From a checkpoint of a small class-conditioned image flow-matching model: trained on telescope images of galaxies (Galaxy Zoo DECaLS).
Rows from block 3 of a small class-conditioned image flow-matching model, named by matrix and row number. Rows with one number within an expert belong to one neuron, the router's apart. Each number is 500 + 25 x the weight over its row's rms, rounded and kept within 0 to 999. All counts start at 0. Numbers have three digits each.
Before each expert's rows are labels from the 100 images, of 14848 (inputs lightly noised), where the router gives the expert most weight on average: "strongest on" is what is common among them. Only what is clearly more common there than usual is listed. The data: telescope images of galaxies (Galaxy Zoo DECaLS). In brackets: how many of the 100, against the usual share in percent.
# router: slot weights (model.blocks.3.mlp.router.weight, 16x384, trained with AdamW), inputs 256-383
# gate: expert gate (model.blocks.3.mlp.gate, 8x96x384), inputs 256-383
# up: expert up (model.blocks.3.mlp.up, 8x96x384), inputs 256-383
# down: expert down (model.blocks.3.mlp.down, 8x384x96, transposed), outputs 256-383

# expert 1
strongest on: shape: featured or disk (68 vs 30.5); edge-on disk: no (66 vs 24.7); bulge size: moderate (32 vs 6.6)
router.2:480499492495521513484522493446447504519477481504446498540509522526545496491489501456485517508521467535530503492501509497506523461518499460538485483509507517522529504482476478560511506474506507492514508507505565508546494517524472500505528507545452498497494505488475493462473522484495492506476503454454525509494497480484504509529515452552462516536529487504507503508444478534501468522551
router.3:532520482514512533528523485459464515492504476539490497513486453543527565514487538483565536506494504548523488555487493495527479507539462452486488497497488498525492500552499492515488527551537515531433501471529484512510494492477489489497481489536496498516479512469533500498521530486470494497479495500447498480534489477487493506468509488493532548507461523531482537526475568536510508514502
gate.3:478534506512456494537505488532455513489482535517506475463500523472487492511471502510459495471474510539503516488477528470516494525500518529460518546498488498477484498453508536537492512509469510488507517527500507542515483522483480483476535470532493497495577488477452515514508484488492492517477468483515478468488476482494532497459478464491504492521473497497496472490510532519502494465486
up.3:518486511497550505473489521472571487497527489511496486520525475532535510479501523463511464509529498449514479524527476522497511487513472471543475492497512525503515492560488481455512474515511501497490467509506480456504528483526517501537473525473526512487422502524513491482506500479493516460495532524463489551498500497504479472504524556487478513479530497522515503496466480492498492529560
down.3:478502505513514531514521478421544546510506507532464518524523499523530456448476505472504496504488527461479497499533484518453496503501485473456515503532488501465492516545522509497487515512505480494480516475517506456472491504490471519524473468504509496528461498527501513522551512482496512516475507518533469473524470484515468455469504471543539520472518507525533484526450445533555498526517

# expert 5
strongest on: roundness: round (54 vs 20.3)
router.10:488471493474486524489498471496468517518491497509483560491509501496513496467536536513504494538537521537511524516485536527480496477532496514490482523490512524464498489494542446527504489479462534531521522538490527527501514436473512548492509553542461518462521507476461512510476503514564510543516498516479548491505507494536514466490491478499476499478535476497470465522513480515474527465443
router.11:494478464472532512444483478498465514501476505520459475475505464495499498486492480464499491513471496489522497495478518485523518488482497483498478485475529508494518502494490492511493485525533546539518489494495485491518474481466489495478471499531485473533533489523514535481512526516541462553547463518525522512460509496538504485491489471475509500490529485466503500500518507518487477506474
gate.3:510509475533495488534470515506499532491496502571504472522507467493518463486531509472481430486477492475495509501472503486504523495495515506514506504498476476511489497494535463517443475490504498449517504504467563515485521553499492487458526510493491479500531548471502435524486513496494530452528496469490491493485526466517509484485539495479499537504505529540527521504510462537518495467487
up.3:506489505496508487497504496515488466512493520436501522457486526501462513524460490529520545508524498523471478499538489489489477495505470480480497489488509513496491530507488511467553528501513504503514496528545452486511469451503524523517501506513514533498477485528505541473495486477523501512470500532506514510498491507497480522504478493539507505486469483471471486502497489438492502545504
down.3:487478509541492508504495524494504541518512461547552531508507467540468467488491517513500523513517543488496492478502495512532504501503519510476516480521493504482491503530530504500508532481468487521501498480486507517539489547476489500501507458501485513501499527523497467478493585461490528533512524480486492520489510487471526474519489514481538517486432533551488487500481508502513476535473

# expert 3
strongest on: shape: star or artifact (41 vs 1.3)
router.6:506477483487488510531498480463477525452473511512520462494525536481510500495517471523506512474485533523489530535556468472523497485488551508489509480477523542511497518486494538506523511538539459458457492503472499532509522494507553492515527462471512512488495534531516514536491513473533548487483491474519518505493495496529517544509501527504512474486481539512481484479492505456505544494508
router.7:526554489549426473531513521448471504551522515525526489484484517486519519522495494499499511513545493519493480525434481509483501513529514478539481465468529519506482462456451504518482486509531476464471477481489557512521518512518485499488477518479547553497494539491495464511490504541507462517515499486495485463539500502529469507511499489505489513483509515543499538576515545509497552522521
gate.3:473516503516507501479491468491511499507517531541493556494517502477503468519510507493483484515490472491467484503519494499519514567490519486508550506519529504519495483529485473524522535478512496531540513524547531502489501492467514499489490535501480517487491515521465471500500554601518486482531534516537539487486465479486509523511495508517511490479531483449482529445505444487507505495512
up.3:479471518468506523498507502501519486498482498526526541479493510508524539519536527519500472506527501478456521479502526524491482510485524517480470527508511505509522487506487477513524552472441495500489506533482503502493487492469505533513489546541541498512512487490492504525495480554491472472511546551492468509476555513500480518542494506508525486503499502534512531482558488470540489497501
down.3:511477528481483504513489518488500504512515474556487553466482519505494496467489457508479466494524485469464517473526555471526487492450540485494487507520427452457498465507512517499468492545518538527470516530457495534491518453505486534528484503532465484491550540548519521520491496494484488516498553510502524530491490503473505493507492531479483496509492483509527520520483545527497542509456

# expert 2
strongest on: roundness: round (52 vs 20.3)
router.4:500452534495491519523525466530507429494478511509469462472512516491493524472480529483476538509506515457516557531501472466518527492524536495506508486435495529492516514553447509514490501523495478518516480484544521507472445497512519496480513494462563545499451477462478470497505462531535499515472495487489510502510472473456530525471524457530528503503482492525513497589515466506514543492484
router.5:504471555533488492523529489528477495519489467516490455490488486488466468464478539508533498537488479467493531552530484515478509485490453477509505504494481517542520503494476522511475492502468516509478495519480497517481500472489497479544489524535526490444474533520510493516501497503525488506448489492503497492489487489457462501453511539536494482531478487535492537539439498513503495487501
gate.3:483456526537525509500462544519502501513483519546491497529486445509504512461452470482480578478500493512533489506509472499486473496520512519520500514503491475492504477490524477493468461477506485556458496478529513504461520473500511483495512519477522512525472503527501512485505459526481494498488503489434503482456504497507517485541531447535508507487467458483478514498500482488492488533541
up.3:483459554535531493505477532520506474513481549524516459511499463514518536471450441496486585486497488510521524500496478468499495492522530500517511480496481475491518474470491480508476492478523509527410498493528474499491504498495501480476504507504504509536455511537518505461484465541448495492480516501466473496463513501477506502569546491530517477511479458485506508491475494505498500533550
down.3:503557496505493464557512492460477505520485480480531459500534469501445502508473520492513490494476497482508492535506497499515505488499497517537499493544501500503526476499474501494503518515455495501552479512497482497466482522482487471472511503494500526528505515492513498486481525471512513517511485497500490504478502484497522523532507484525476494466515494524526467492524553504520513520476